Weights of a small multi-label audio tagger.
Training: adamw at rate 0.00088, batches of 128.
Data: trained on synthesized solo parts of chorales (CocoChorales), 65.2 epochs.
Rows from expert 2 of block 7, named by matrix and row number. Rows with one number belong to one neuron. Each number is 128 + 24 x the weight over its row's rms, rounded and kept within 0 to 255. All counts start at 0. Numbers have three digits each. After the name is the row's rms in percent of the matrix's.
# up: expert up (model.blocks.7.mlp.up, 4x320x320), inputs 160-239
# down: expert down (model.blocks.7.mlp.down, 4x320x320, transposed), outputs 160-239
up.130 092:089119094121095146127098065132125141110143154169164127115139144134146111081139106132102116112128109127126154138149158142137085118098164108153136141168117164141120123136116131142081144144123139128144105156137127116066089116114139078136176115
down.130 091:151086139104115157166104148088124100139098100097097126112184123106132158147140076134149108103123133135130150134135144118114089128189150096135087073123067137169138148177170143141115143110116122123116128133131159125114148162101162137108113140
up.131 103:152174110130115127143145112119159137128150135155165121154111178099125123095126103118151133109145133128149112151174139136128121090118175137168134152088140144104058144139123137129095184103149128104110111133117168118103111162157138157151121127
down.131 098:111077178132092117098121143148111124115127123117126110085138102146139131164146126148136108139083121151138139076117153116141122189120093142110121108180132134162136112127160112135157092191092130153137129127159113096126115101088134124114145150
up.132 102:127080104166096131114105148132130156125114200144138144137095107188100141139137113135111086143112119114118149147111124113137115133133128086139133122081099101118126144136153119139161110148153140123176108135088126063147102093121096103163159138
down.132 098:148111134124148134126145102094093106178121111134110131114123182099158085102109127143149121147156112126147141125132111108137114166143096158172122126112130134137103144097135143203118069133126116137158123178104101117112083130113166102092124150
up.133 095:162105132148090150076115148122143121118114110111065131102138132196148144107144134130148105155102111139106094110081108167126123119114111143119117135144090135142168128134133093149159104157125146148193125113117156144130110154117099118157127141
down.133 103:174104140082109090141132116088105109151056112114179157125138121134150088154142105133120138129118148133087137083150091109143141158142127124130116157151150147118152140126129125124129136159125104109128119122116120094122134093123124133119122143
up.134 096:126131156161110116136152162134158133079112168122130129118138157136148158158101128085127139119146130096180125138146152103125120125173131128077150114136077092132133129129137107136177126119163123127131142141120121136147118107149076182152125117
down.134 094:146131089175107134143151092111110156159120136164089113130147176133160137120096179103111118135130055180130160163104117163144129144110107107178126115111129153137120142111159136141110134142113190128125093142119111099142115110115146062116154158
up.135 094:150092125152110134119117128113146124103153164092137140129118083120131156093134136090132125125145118150128163132165187159129116112138130135168148101105094133123122128121099128150100129111125139143155133150101133117134143144152113133147108146
down.135 089:115114126115092135145077118094075152145113141135094120123149145141119102136140130149102094087143097124149154116126101108092142137124136090137136108147117086157126164110154152156106098150136165110131115125152102094067143132133120117134165186
up.136 098:145099150135112144089120093093129129133128100188098133147147110143160147118134124128147109134119101128088101159124132099133144129073096109145137133089158162157123105119078161162122087169148135115181094136156102127078060136121153106155159114
down.136 090:148124124147119125131108116107121141155101122142125115121081115100084156110130134119123131120128095174136183143127124155125125153147142139183137132168134145109173103115096146116158132116126143139120151139126120113165168145142123116108111142
up.137 091:098082141181123141114136127153142142100155129162083083145135136148131111145153133156165084139095111100116132118118126168114106138106097149155097158081154128117148119157158138082210163134112122140155195112178160114108075100153126087130107124
down.137 088:087106155091116121106121120153158156161159145127116135109130157113141135166081156122169117151116071163137094162099117137111114160138108139127125107144151123127130174079100120191109179117138122140136090155136109165152137149148109136132140129
up.138 091:104113110131129118127144092113119118131089146104133135119158094135115131105111125148135117118105128165162147171127155150154124106140153116159125119119125135104134153135112139123075168113161139117108119123169125105105137128129132120148141135
down.138 086:117096153077134107089129123162092132149116122112128114096135123154130142173127131151127114145091095151106125099092092087135114150112132120114121138144167148132173146130125109141136101167106167148144115146136106130118106080053124104133116136
up.139 096:093091140113111129114130108145186147118178131162149139091166136155090130124097121131127110131129125083096098128114141131075131126133120151136096104171113104073105098124144141133100115122105167121146151110152138171140095137137120102142095115
down.139 097:094122146105120137074141163095116148125138142156149154122132153100118112143103112117109100134166109119132118097123097102118110157124124103114172115129156093129111164076125136117110096132143162128123133119111101058082117125112143148145123105
up.140 096:104113122145088154114159141124127111138109131090147071131161162198132127138131120158158095116133136093112086144127156134093136101086158113121144130127116147122149129143149095069162107102108093132126143103118146107122096129100080152182128136
down.140 094:152088163117123096126181118130161125158107139102153172150110157096133115137107145083113159138145124120094103104152162095135151128105120153111152120166146108053105072090127114169142138114116084105110110097125118144150131121167135171133155108
up.141 094:134126115148131098086127141161146130126110156122146095109124107129105124134119156109133118097105122151128187149137120122122121138131149134124164126140156097124135127116116132134132118146133100119058127134127121063127165140138113132155157096
down.141 088:110073166128127140075159145137111135147130110090117134101116170145126106130093097127150126131117123126098095140120116119118116166146159116115146129127105133107112145107145130110120130139107123169152155126089142140139096154104153122152119135
up.142 095:128111089170099120112155063055133111082069158079169146122123099115108148125155138110127121105140122134161135128120190151132127103152127133172168121131128128138129144151105153118103154109157110128094128148136115117096131155141142137123115164
down.142 084:090083134068142145102125138132116101136097140133096149116148136160127112122116109179114110159108129149148149140130114094126131135105150069123136118142124111125155124141125141116121127136131177103131127120128106104115146093093145120135115138
up.143 119:106159097121113125138109090096112104131128178133138147148129155131118110084134126123135126103142142138167155154147126144135125091117180131164151147106131137118105133132120168155082150121151142085129147151163138132099110143143116113184145125
down.143 121:110097172119122113088165140156134152145101138086128092091121111141156144173106116155116133144095122134099117085123125083141134189109102136103107136181150123140153119111130100128176104183078134146109119130157110135146142094121107126111107114
up.144 109:121150099142111107118188116097127134119130134147163080102139139143150115123133121141156122137098117094123152196144114105136109084092158105149158110115132141166161143146130152135143157143095115094158145081153129152120103129060126128163133132
down.144 124:134125108168113153141103108089139140134134097064117169110137121151133141114094149105151134137164129185190105094113151148118127124184080143137118127155107065111135128128133094132085121079192123109131141158130128142169149164177141196087144111
up.145 124:144176147148155124111146149161128138134177093151130087147101164110121137117131165082153139129127123083139088133169118136110146096117146151130110161122185100094097104109122109113139161118124111114127121122128136140149105128136123155147110123
down.145 128:102069154113092128126117128098095117108106136114116145097172092172160074139138120158110111135111121150131157080098158118148120179135078132135141122147094136162158140132170150144122104138122152138194159144156105103117138110100118112096147143
up.146 109:132126151147135113100155158191125156139156137142144096126054156109111142125140125122175143140137116122122113124168138121115139134130134157129151162080187097117096077108116146126129129140128088140115106113130131142124141158150149150149148096
down.146 103:093130117118109144105120136076099132092114123116135129088160094162159090124130123131115127107122118150174155102118126097160103156118140102137155123160118156168146141138130144106125117154136143139156174139134106111094131150104124125110123129
up.147 088:137167098156108129115138124116161120124127145166184118155105113099126144110133132083121125116126119122110111184153113149162115095110192151194166128083129151123074119127114157150095169123169136107121125101143165139097113149151119103147136134
down.147 078:140051212110095144079138139140149166170123103124108124098153107160145124171136112155121114137064141128069140099090101112107125163125110114128089130134153128162124129119135126157121143148086142162164083112137133122126094090135149140118118160
up.148 095:112094132160157115103146132137136116114111151118117131129098104140130150148118137116144136153148147130158118086152186113119101135131107145123133135132126105139146072133123111111211105161142074164116185134122074130154149142119114143129129117
down.148 094:118136136122099118118157078204126150165138134157112125123133138148124112148110162140184100142104068138093125114078136149123135121106097141140112149139124149115139153119132095146110139104110120115135125120143153136157114110101140134090123144
up.149 090:133170140137087119108121098165138138113171143139144123133116186132126112124136144118166130115146117101133116096165119118114137094103139100146148143129193113126063109108136113127110137117129097123089120110120154110145101150128117170165109102
down.149 098:104111149141103118178112117069101106124077137103146173132152115143099122135130111162122138098165149150201147111166174139148075136120121147128143102111120171156147103142145120141123110115152118157147137152172108100101120147108145155122190122
up.150 089:161176141130098140134110122113108172112112109136131131142066123125174174089170114114128097126142119113169098121144132110151155159151104137144129117178118107129110102114151129110096144132124164136157121132147147150136104143161109091082122143
down.150 089:156114113139111105127114101124148075120068140125131136145166118109117115100116144129115138098150138153113099132148129110118129121133086110084122136121181192120105120129122083160129085158133137167121100139080134122136119134126120108164115106
up.151 091:113172098148115150143143105122123159155133130122139130136095134140125143110136116089156120115133094122160158149143133138101129089152130107166157132177106095145125153128139138138094119136138120111130159119139122118137068115118120136115140153
down.151 091:115138101111133136135085145102094126091086130119129102116135126130154072118138130151157118089145127113140187139174118104139114131116169093112140110153069133176096129137155107131109145134141145108141116114122147122097148137102128129129144107
up.152 095:147149169131144113128143114167134183125114138120161117137099143141111134140187094167137103154146136116147116082155146153139149149110123116122124156136121152099119114118141113120125129075114100140115092122115136084129105110089130139139123113
down.152 093:124141123170128138170147116084139136119100101137150146179139146121060145132147146148158128100165158149218138154185161146116098124106103173143125120123113119115138125119129114124165109068155126135158153107185125116112102151121163183117147110
up.153 111:103108155105120086121120151140149132077098147137150105122134141169146110147110134146132132143072113102148119124136136123138129139148120148112116142146111069128170131129141101114171140103136129136143112118114140109155118073152096136150126111
down.153 120:143114115161119121112085127130100084118117102165079141126148108116144129113115161084111132132124081183138133123106128136154164179109131114160080112118123115109100140141142105088117129114093157113127114162131122070115136125110151120092108129
up.154 092:160111137190131126110124144109167136148117131106070112114113155139133160127174088141101120128139109106116135123107105171138114115127111121115120110153109152150170085149122097139168089150098112147168125138121128139115084111095117122161140081
down.154 090:169131112102141151166154129065143140103087164106136146129163110143116097112161128154120130108150175098150137122133099111139144130129087141148122140167088135140155132115114109123136135150157140096125136133168134097114165117136158124104130151
up.155 095:124089116146120109103109143132105125067135122169104107122163180122121161123129154128122128112132122136086144154175176078113099119108166091141092142097125172157084122136128102123097113134130138132094091132114087135077116115129137129127102112
down.155 102:129140107106166137158144138089129127112102140120135115118135090111093152166111119151169157109101185093131086118147106131113112133157115137106116135165122115147171100141176149114152132136120137106126135129136131136149179144134135127113094105
up.156 095:109148165117131110125120141129138142154165114121138122122104131177141110123129098149160137140099118117140166104126129111139120130108092141104117194150118098157127077122090105139126100155123118118158110139174129126136124124112146111124161085
down.156 098:160124149107155157176120144091137125133110101160111134189111095124114145109119107103132122090121172121114125146140077110161123109079150121137121114099126117139140134093134125136117173132115144131158083111114165113105145084120154124126118155
up.157 104:133060164108114131127137142122086067160121156134151150100084143157144112105154109133098125160127152123096152140115132111143112115123128119164160132100128121149108127127172146173125092146117095131142086150124133126133110153112140135127178142
down.157 100:083171099102145158090141168098099144077092136128145112110096116129111109100135115155143130151126138124162155126155120111144109115089163104117133155143120142147154127164106139093148114082136103142136153161115121118120158149103133146129100117
up.158 106:147180143153128120111156136151151134134160112153158087142109172108141124131131153093158142129126115110133091125168127136112128122110125148138113186127177109098102073107105103118132154105112104111117118116123147108132101143138114164133111124
down.158 106:102069151111104130124132147107091114102105137104123149101156077174163075141159120138107106117106135155139140094104159109151104182135113133114139112147107150150142138137190144133128110145130145160166146130144106112107140116100133116125149131
up.159 096:101139103145176158141137112144121131072144148123122084109148099117132121074126177106140101126141109145137130173127163158149116099131149129167120151145092100108149142139119126121104127102143149126145133117151134147137115156135115135131133114
down.159 102:121108124088122153153119108083092152139137088116129165109183126141062123145098127136126110089132132138088126127088086120095136141134141121139111123105164135159181138141167151135103129126113165100150133122134126126102140151087147092113122124
up.160 098:141141128152119110112097121142116165130105137168111123122087094137126132139117130118128136140157136125133099111155103139136148137085095131124133138126147122109143098114106123103179134137119088142127133110149114121149119103108130120150133130
down.160 092:122074153118124167081166093165139144169140131101146128136153113099145104082133177109145121137096140156129124107123143140108113140144090141118087127188114124141159154088108096154123113151113087147144113129147125132118131124128128130126157102
up.161 101:102096149161095164090104154166146125107178135137065130125159134141120157118157123154133145121109150124107116129141125130118117121119105124093096140094117145115136119138113101132162089135143133143170106129112123158071152158147152114140152113
down.161 097:145095145150145121131140096122097123202080159117139136128099129109145130131147130127120132148106108146111160128169116131132153133127132122155158152144171109110140140095112143120113166161129120153114106157093129137150105061131110102109128148
up.162 092:109145125135134111086151144160143125115190098156140079141118133118138111130130140093170140138108087089128084158152092147111152107102161163146136163114146120091118103121119114127145176132134103117120122111107154127100078143127119139181113124
down.162 095:148052172116097141131133110094132110106065145131140201105153111163155118169151089127110106133121096152133163094127150125145104160145102123134150114112109113184150124145156180159124120149150136135168130152140112112101147142131145117113160134
up.163 085:145179111155106133118135124118144122118166116146175127156101132123120122106174127102196110127125120126163083139130116153137135114122132155177139105122153158103083159090099125118081155086176110133116116125123157137093113175124141137151128160
down.163 082:118036159136137118120128146093072110131092137134129138126158120158138115130118107157105162126131136154167124108156150129137113171129103151122131115157148151135119092107184146137154126127117143125153110134134085061094146126120167138126107112
up.164 086:091128154153132081135143134130109137121120160137139110120136174181157133160096160128129131134126118140122124135109150110109106120125118099109137166107113124152125140131142108139134138164162104149127117160095088051140099074140058164152142115
down.164 082:160133140140085121143119118152155075129082107125109129132181169105111133110107159109146147144097112163097086152133121127119106144114149149125089130143109134138125108139139085127103133123074128101118083140133153120120119110118120144125088142
up.165 092:138181133153127130090138131163130130115152122157158094148075162107138137095132142091182147134131108118136094123166126135113118096094144156137125159112177109119076104119132097127111143108142091103134104122114164137137100135114128142151115129
down.165 092:089095127124101129132090112059083115123117153115111155101192100145148085122142094162102107108111114144170144106125139135127112148112111125149159107133114155144154149143171149143105105139141131131168160143165112133097123118098143113098162162
up.166 099:140124140138099123111163175111139094088089137112115109134132130104159143118157121110109129135128112107155084144154166171143107152142129159155122117154131097120132117123150113144133121104141137117164120096105155129110111168139123112135093110
down.166 100:161088118141160116120101160108116103130132087154106166139171153114087108138075160109092148162124121177125097151122096146124133125097158092134117160107144120112117104129154122168156135110124174112150104152103100095161120154148146121160080114
up.167 101:157164124096120138153121117108129096114123132105168129140141157145173133117118109131112107126116126112150110118148100149162079132103154105127098120159093151142145110152146097103140124142073113096149126137105143111139122107097072094139140110
down.167 102:097138116095139121115131131134170104050105144108145123144137105106083117116134151141145119124104151140113162116158126081099146134149157113100105124158104092140115100135104146111153132115123123112082154142172103095109151136152124134124098111
up.168 099:080093107134118122106129149157116135146104102115096094141160138175135126134152096161154122110074159106112113132112145092093109153084116103116142110102169132138129120106123143111162114126112067155155153119105121115113067154072122097164126113
down.168 097:121080151094170144083141147153123098154095135107125126090108119087192108151124131103110149151144108168120128126143125107143178151157101116118153126163154080124158118101097136181132147125109124104149113144109085120124101112153152128132154153
up.169 101:123143100163108138092103133152100173113153150137111116114129154138133139114103120108133095173126125111104161169116137143143133099099153180131137125102088119145137132144130129155144146124103128134174140130122141113109080118108123142135112151
down.169 101:158117120114123091130170086055125112169127117139157137138161125116155113145167096096118152106146140151143111102144119153132127157137114108159126141107179158123134153096112123134104155135170115123130115153083135106136102121131148097134060133
up.170 096:115101141120112121100114127118104131099152149155132155153129111136141101109143094115094085143129138088108184145151128093143113099088176107123146106079143116108108114133145157136163112119116097127096158101119141113088135139105120135199158103
down.170 103:159105176110134155132126153095112141143061142136116119149122112103130117148146124135087120090144188136125148090160107090175117159113156104098123121083135132114124134103147107109136134151142127120114130124091149067074176117137147147130113157
up.171 106:075151146127090126138112160092106161120161106145083076148136120143191104117133106165118126150084107116167130082119129136132117144112103157139143167146135095174125105129150160133133108144146145151167107146156125134104073158115152072132145117
down.171 105:173134129092097114146093151125129104156099087141112143154132068109120142148135107141121149129112164122115121123132107115144139149087137114097115113149113136137124118129138124121125165100087141118144122093150169101123163081128141112122107176
up.172 099:139168142111151124123151150126129100133089117122159131141108166147130160150117139136118155149166119144136082124148115103147145139121128099109153113128133125134129119088112122155116061150110106140142090106098087133145139154114091105160148116
down.172 092:125109110094133134112112132131160103177116112108106155089152141113152098149110171121109151121127107175100134131081115142152112119122132109123137128122126155113155144109088103185134183151130113115179134133121128115147133123134138121109158146
up.173 100:079089097169122140138121095112108123080120158120123124098155098145128129085112096112171114114146095145160148152140176138128126108130132136171130154142101109165153152150120101136102111124165152125138114157132120138107121167122140138124104151
down.173 093:141124133078119130178091095138076103110095087102129151132129115136104133152089113141161091121152099148083153150116103110131108124126183121132101118121121136128137143107171145144078131117116160142109127123119148128083143086103111118108132162
up.174 105:104155112137136080133153184123154164056113130114148080130094126143137148140118131106135110121114123115163167150156128108129118124153173110121151114172108048152157153115145102119137149113117119117149130119111116124143129102144058157138101120
down.174 107:132115082160128148097124109116076148170110131133135126110118154102100116052129183087137108127161095139138160170124116133124131160145139113202121124115131150144119138108115137125095107149133162132120139157145139105116155157120137108099179123
up.175 092:170196150168119110148121105127157145122085130155142105122118182123159139152117153071086111116138112179136108103186156108143170126071138116140108129163156124097124115127134095097134119118125126094126120108138114107136106106120109170117139139
down.175 092:110143122138104153143127175132134142134144102090139135137158114143140047112103141126134106123114154109175111123104137142103102169127077140090119102160088144104130139114132124130123120134130104163151162139138132112173170119155085132097109138
up.176 096:129129145133124122103140138089133158138149121134106114060124124154180148141182135153085143146102160127121113124117172092130154091124111068104171132148129133172119115147102133120159122171137103165143104114128120153162108152108131093151126117
down.176 091:202114122111153099134147144146127126133090119116144158121139116131119131141122139150117128143095152132118162119114114105136147133135111143074147135158152145101143099106128080139170134169117123118154129127086109092144127082105120126167168130
up.177 109:095122155157165114102136149123139163088140120144081080160118113100160112137124126145104131156108084132152127123138124135137147154097129172114115141126142109099139123111120147117194113148129117172130168127137126125109091147124135119133146138
down.177 114:170099169104071100103113129100159134148126163152106138135111082122123154173144119109120115128144139109131166128152116136153114176128117122102100111128115141125139114112120133164118159141104128105099114159155177092160189118181099149132112140
up.178 099:137123146112121157111158118183145127122130123106165112126173155172139129149117144128165097159106144108100121166130115128137128072099142092129172159104101176132153135149148096130147120094106112111148102121117102121139112116122115151174122132
down.178 103:165103145129138096150148117133159135157147125126154166150138139089127129160071167084098145128162098157106122139131149123122130143106104138090135109142165118080132102072135107152120154125115142121143101113087106117121117133145136169168152130
up.179 090:148175127132124123122138096112171141117147121156172127169106161099114137092138117122150139103137144133145119156163135147129123086127162144158145153085140142101051140124127148121105184087145117106113109132137164099116095169168136155154114127
down.179 083:117072168121104103110139157133106108108110131097103120079140099171137133165126123159129137141102130146131137094133165110146135193099117126108130110163143142164149124110142127137159076173093153142148106152180112083141104090101125137140134131
up.180 106:090174119131152106132135093119108160090145138130131106125159162158174123143106130127111122121119072126154162137115158130146130118094155124134113128148087089151172147135132114148152129091155130148176147141154134117121061109094136176146138137
down.180 108:142134110163097142098116160099095117162110082147091097137141131127143117137130120106124131123154108165133139124107112118141050151095155121128117088086140166125110178115135124126089145102086117124160087122123150130120134152103136107124119114
up.181 114:095123151148140094130177132127153128050101148145121077110151139150188096139134119174127121147108102115141104117136151150139133166114086127115102161133137107131133108151171128096164108116158115150090111128097125127120105129114130134149121110
down.181 113:133090166147132101100110137119117084120131124164119153147134117109112134124106145109114129161170150143142114108159154130140129145119125122114111132116125110100112103146153104152137139089098099114099099153149123059128184129149147169106089126
up.182 096:112147128135110120125129093172147127114114181140126132129144171108120106101122106135139104139115120113123119171130196124113147101121148143161148111106121143103109125128159163137117149094106120138115180099180154145120070170141137151095135179
down.182 093:138100105136134095100159139110138117159127158104129118106161156128157150149115134102109170128131146172173122101172121147182102152131111098092131145132159137126112133095130084078110113127163120113110105165093079105126134127116129163173118134
up.183 100:134119131119077170145149077160158159168138136152125135094122115144109132091115118122157118131118139128105130152109140143112170107136106172148127154130129100127127078134151158148080119136111154081155159091141148125171129141161148135126173148
down.183 108:115135154093160117119101189089110128105127095153126121133154159125118136156105102135113137122135166078124124107140124087120113139113161108091153105128126118118133134122139121100140127109100135133137139116089108141102143108123127160149043152
up.184 100:134117150107137141133128122135136098106133146099160152126119158147165145156123109118149113166136118083144122143160139139151108144156143140142083122115107100107137135136132123106141142130136108135133124144117144175102138186111071149148152091
down.184 093:127111152124107145152119063132143158196081163117094153145115145145125102182125096142123093083117130183092131127121140135125163121154125133131153166071150126098105169134142142147082179147144102147156112141098111123127082104137174114106133164
up.185 097:112166131194139109113188101131131168109145134159123095130100151156131138150124126125163137136121085110138143143148127098120130116110146147163153152117120106131147145149129123116168121142124097139130139112134105105125077159104120162141125132
down.185 093:173118155117113121081157091126161122114101139147129134140111100144129134137086141128142100145116124165152139124140100121168102119136150113108084131116111160092159133134124097133114119137144073111129106128113148089145179114158127208148109111
up.186 098:117164094126113114106184144154135122097120200068163053086143187142179136145158091157125167104108118118152104163147117136124111160147095110100162127158147152093153096146187156095121117110111132120113133107120103162073103181118103112166172094
down.186 097:129102124093116137144108128139087121149081119102111140099126141116137133124121138129139140126101088193144104144106112169159145137127100129101151104105159120108151129071084120177124147159150127137149105132109084132153122112139123100119165160
up.187 122:130181157160138122111150141174143139130173118171144105152101171117143149116130160103167139134131122090134087122159130133116137113102154149135118178122166097105082093104118112106123147109117109113115112114109136136130086129138127162152116112
down.187 132:093086143110105142135117112090090113102099133096136153098167096154144089136149114156126095125119128161151149106100158120150089158141105123128147105140109151166155140152166150151107107151139154147158157150173099103114125129103119117101164143
up.188 101:098153118159128115153144138121137153113112147166103120142133177129174132162106119152096154116129103104141131164129128101152113118140155123130121127110099125131124141121186148147145171138130114127112130132151121156119078109103165151153137104
down.188 106:156131138158110127084132126112080112147130066153160130147146128120123144125145119134130128091166163161118116133125142144134068141104147123109110114057138169122130138136099110106085127118103099103153084125110131144105142162117159141121086105
up.189 102:134117119141099125100161130140152145115144136141120043108145189170149161159119133134120138143091087110122080187128090153118130142112117120129154117117134146119149140127147137117152133135088116124119125110160136122135077150109093112157145129
down.189 104:125120142111112122126111090104126137165129169080113174107139139126164110121108154076138136161145131154163124124123134113117147140151110128108135110145129114142130127086143123188120156151174109122155120150141120150155111131176108191108149160
up.190 097:132159115139116127128136115107164133112156129157173147163121144097108139090156121105127135112138132140160124152172157138130117087121169155177119143085142150111055140128130132115079178093154128109103114142125157094101112141136136139161117124
down.190 088:111061166116113106096124141130093117136106128108101105081143112157153157176132111156123122136105120134112138095127114108146142173092112114116124107167140138159149141123139106156183098176085150134140136130165104109129098081100126135112139159
up.191 092:094125133133106124058154116157091133117106162138145105121083157166119118112118119139182081136086121123117158118138156082169106131098138150130151151105104072133098087101143160136131107113121098146106114143144127119137120159123078143133146107
down.191 096:122137155118145146132077134093138142147120101136057112106163138130145058115084143127162124131104132158156130098098090103130127148138110140118087147135109145125169159125141104140137128129116149142171142164136128116129155116127135181079081160
up.192 095:146174118150104136131129099122150143125159137161191126166121169097113131088140109113144138112136133141166120152180140156128104086110166148162117148095145145105050141125102141133091176098148123114109103122130165085104099161151138157158123128
down.192 090:109067163123107124095149150131106118116118148107124113072141088150146144157142127167129109141094139142133157092096136103132109181112091132115111094166135136159144128131141123140146097175093123139141117153166106091119110108088113131112150132
up.193 097:106175105125105135145102110109173135096156141149089125146147121171121150104115143119124097117131125110164127167110153131103117113123163132114115136160086084107128117144103109139153147107158158123171177108132132126190128123155111166155131135
down.193 103:146116097117147153103127142120082109141120121130126120108148158127102086141151096131107099097136148128131172122054095146160115124161157124139158101103125155133139188124152128114108142109096147134126127130111134099103124144074152119095099160
up.194 112:123141104143093154121134121094137126104142160121134145096126120116113145080162127106161098138128115132147142136120181151113115099138127149193178095159108098162112150140094155170101101103160128127172107120134138185091122168142126116114138159
down.194 112:108081149087134128134076159120089127119107141121121137113169115121121095124135114185106089097119135133130155103156116145108122132126151108105132127137092097161133161149175162143111152140115193137126105107103115116095136091128132140152131159
up.195 110:086078170091104111135132134129115076125087156129167130135141162189140103132137140163121088165107140138114081094118164160137106133110109138134116133123115115131135118143141140104100087093137107126142083152115134113138136106112120123143171124
down.195 110:123122150092117160149064132130108099116093094091113159128131094110137128090106143138152099143142149168122101078115137117123151126146127120121064151153115079140125148147102096127119111123145113147151132179119135096097154081127129163086106131
up.196 095:125144116152179112148167099124131081101086134123097096135132126088119149115137102122120121117132132077138152159187177098136139111124185107182163094117183140134148115137147166144162128102095083088098184171160095145127129150114137121128077147
down.196 099:162102129089135157141101186132158119147126124136104108139138120109133137108116116121080125159070189085087115084134102134145134157083128113144122155140122116093130109132138131087115129124102144113128110096111130091109132091120174119134104156
up.197 096:135141125148083134097121100069133117127127114153122090111135106171125157143114151083146158158162116123121085141161106130112173118111117113153157128122159154154168106142056121147128140128134103105145128121172110145142120147144134150140139132
down.197 092:142122109125094137115151087146133133148181190147137175132150157142123131148079169103073116141117128129096124104103128143115131085101134112149134108118137139083165127140140116124124092126154092115159133167115147114143155089127124173123142091
up.198 093:087129122155089123122128076101157149125159171131127140079086139179130138143152078140134108125125105145146155146096116151161117107098088091124150150129119153173146090153103146107119126131134120129150102142129126136173125119089133108137152077
down.198 094:154154123102131150188116122063156118127122136140111186171139127171097099167138090160109141114138179109115126143102112110123124106119139136136155103116116141134133120133175149136140162106131162095149114155135149126126157121119169108131120136
up.199 084:122149091119120124112125097070136089107130157140112161136139072141100130089146129107109105093156150150147169156143131122131117090125175136167155149092165141115141126151122156145103147091156118090156152138146123149129141149129126135151129109
down.199 083:142082175085123110101130169129136103145106143079093108107160139131152138181122085145090120151101149135105105092149078099121138152084133075106163097138143131139141137096165144150173108159097143157087130100122104097124131113119139143147096186
up.200 084:142135144117124103133162141118166104147138135112121117112128166140157133137193095141116117127114133124111143125154135149131083133112151096147137113121106144169124091141107124154166116127109106115186096090092119159134113105092124118117163066
down.200 082:151103101136122109166078131084144161090089159098109155160105130172131120169091095159115093084118105107125109125111095114147149139164142135157088118148112089132146138123192101098142185154113150127155117076118139146146100097126155157099099141
up.201 093:080101116158137098049117130126102172099133155169124092156136152129134093119129160101141115109109081119157197137104142131116131144125161154145143115135119093095127157116123149127161153128101131136129169106156117077088093120106142142143161134
down.201 096:148096146123112119114120177146118099149115121154110150112115115121125136157135135104118138118116119121130150133114117171147084171142140134078132103103122166122108119134138116163091126128112128107117134142064125098123160137166114128113125138
up.202 109:153193118123115123121146157124162158127130137149120096111103118111120168100110145106135120120095126114110194189173125073126099115106153133118144099132134111136149127133122122145128127166095137108144158079154130177150111127139097143143153124
down.202 113:124119080145149139084135126101088106143177125130135102113155166156099108101138106134120132139183173136147107084098120136142107117115106114111129117118113151103127138134114085119129103106150103113127144167135120130089139141077157152112118115
up.203 133:126070148106120121093122114171131126130125166116150139098064124143114135107159103141148110152109129135097171131138145101165120135113132127149153139110159099097114073109118155141113095157094103128133107137163133103148109150134122115152190116
down.203 118:114178123109128158103124133092112155122112106142128090130150112152151109137090131101161121123120143119162140124119071098136114140144146115122084138166129158153143156149123100123139126111121115116167162116105121126110151132116112149090075126
up.204 098:094139124142103132105141117166141125095174144135126098136141187118123144150127133110122133161108137069117113164124136138123146118119108128141148109110131123089143126130161149124150135090105131120123123139168129131112086126136101083143147156
down.204 090:128161124137147095124119117097098176193115146116120104126115123139138112142109141105144106107139097139191149135126081146138140173174131120149131096127183165128146154039133165145116171132130144114168144137120118132134148157119132102112132159
up.205 090:131126108137082133112121105117183168138169146176128128152128159156097159128102126119151119121113135086154118189117151146103131127132123167132091132147132119076125088110160130121116159137114167072126159115167145145167133128167103146172130115
down.205 090:112142118096163117108097182085059116166131081154112115127150159121122096150137099128122125155139144121142143131125082103133090119097171096113158105093132163137151159109116109100175121100118131121124126134126099085085164133086147145140118138
up.206 111:138152152119099169157139091124088096170133123132147151102088154169128130131133095131140107109123150125141137122091098137118125113143109153147157137141121107151141118121152127164099113125117103127152136149148128106137116149123123128118177158
down.206 113:096116134119136117094117157131111104069110120125096102126157071124137137120135162152126127160115145107102106132154131111132120105100140094099101141133114127142143117159102135101156119124133140137111131148128124108097171115122105111169090072
up.207 108:150153116141096136125153119142166126143138144136127095133135174140124158113123083126150128149130109083085097183141113138126146102105159109145122118092130173121136113154130138126121147124079118104133136119143118189117082130109134088130134158
down.207 119:164142118132136122144121073111159166170150097130134131161157120102142141121085159104134138129165138151178106121121107147110138117177107119130121140146160129128138144107117102155120162123169113117119124114120102126179134130169146182113131161
up.208 105:151165126135125110130128147101136119108115133147117116139130156077148129139106138111107110119082125169096193183157117069158135096091152139136136150130148129141150146128099140146146166159103142127157109113139136164137123085127111155145145144
down.208 105:091164104143127130116135109092125124136169119112142103119174133165119124137135118119149152118169136116169069124082138171099130141153101116122125098159111150104146170134139102121100134087137103153122154127109128156109114145095148154110121155
up.209 106:117109116142119126103078153125115125131128124139128113160129087158136117120108152104160133133118112119140137149114137116119115134122131167150138108110140131094139121097092126138158134132120108119172145121129126081103128134124115141138168121
down.209 110:173128145136113102131145128098133092156102115160131157130088140114128127145140111084112152132127127153113154121150135113152156132174093159122127140125146123101134083129140133169148115121101102075117086150087125115155141118154149129104121111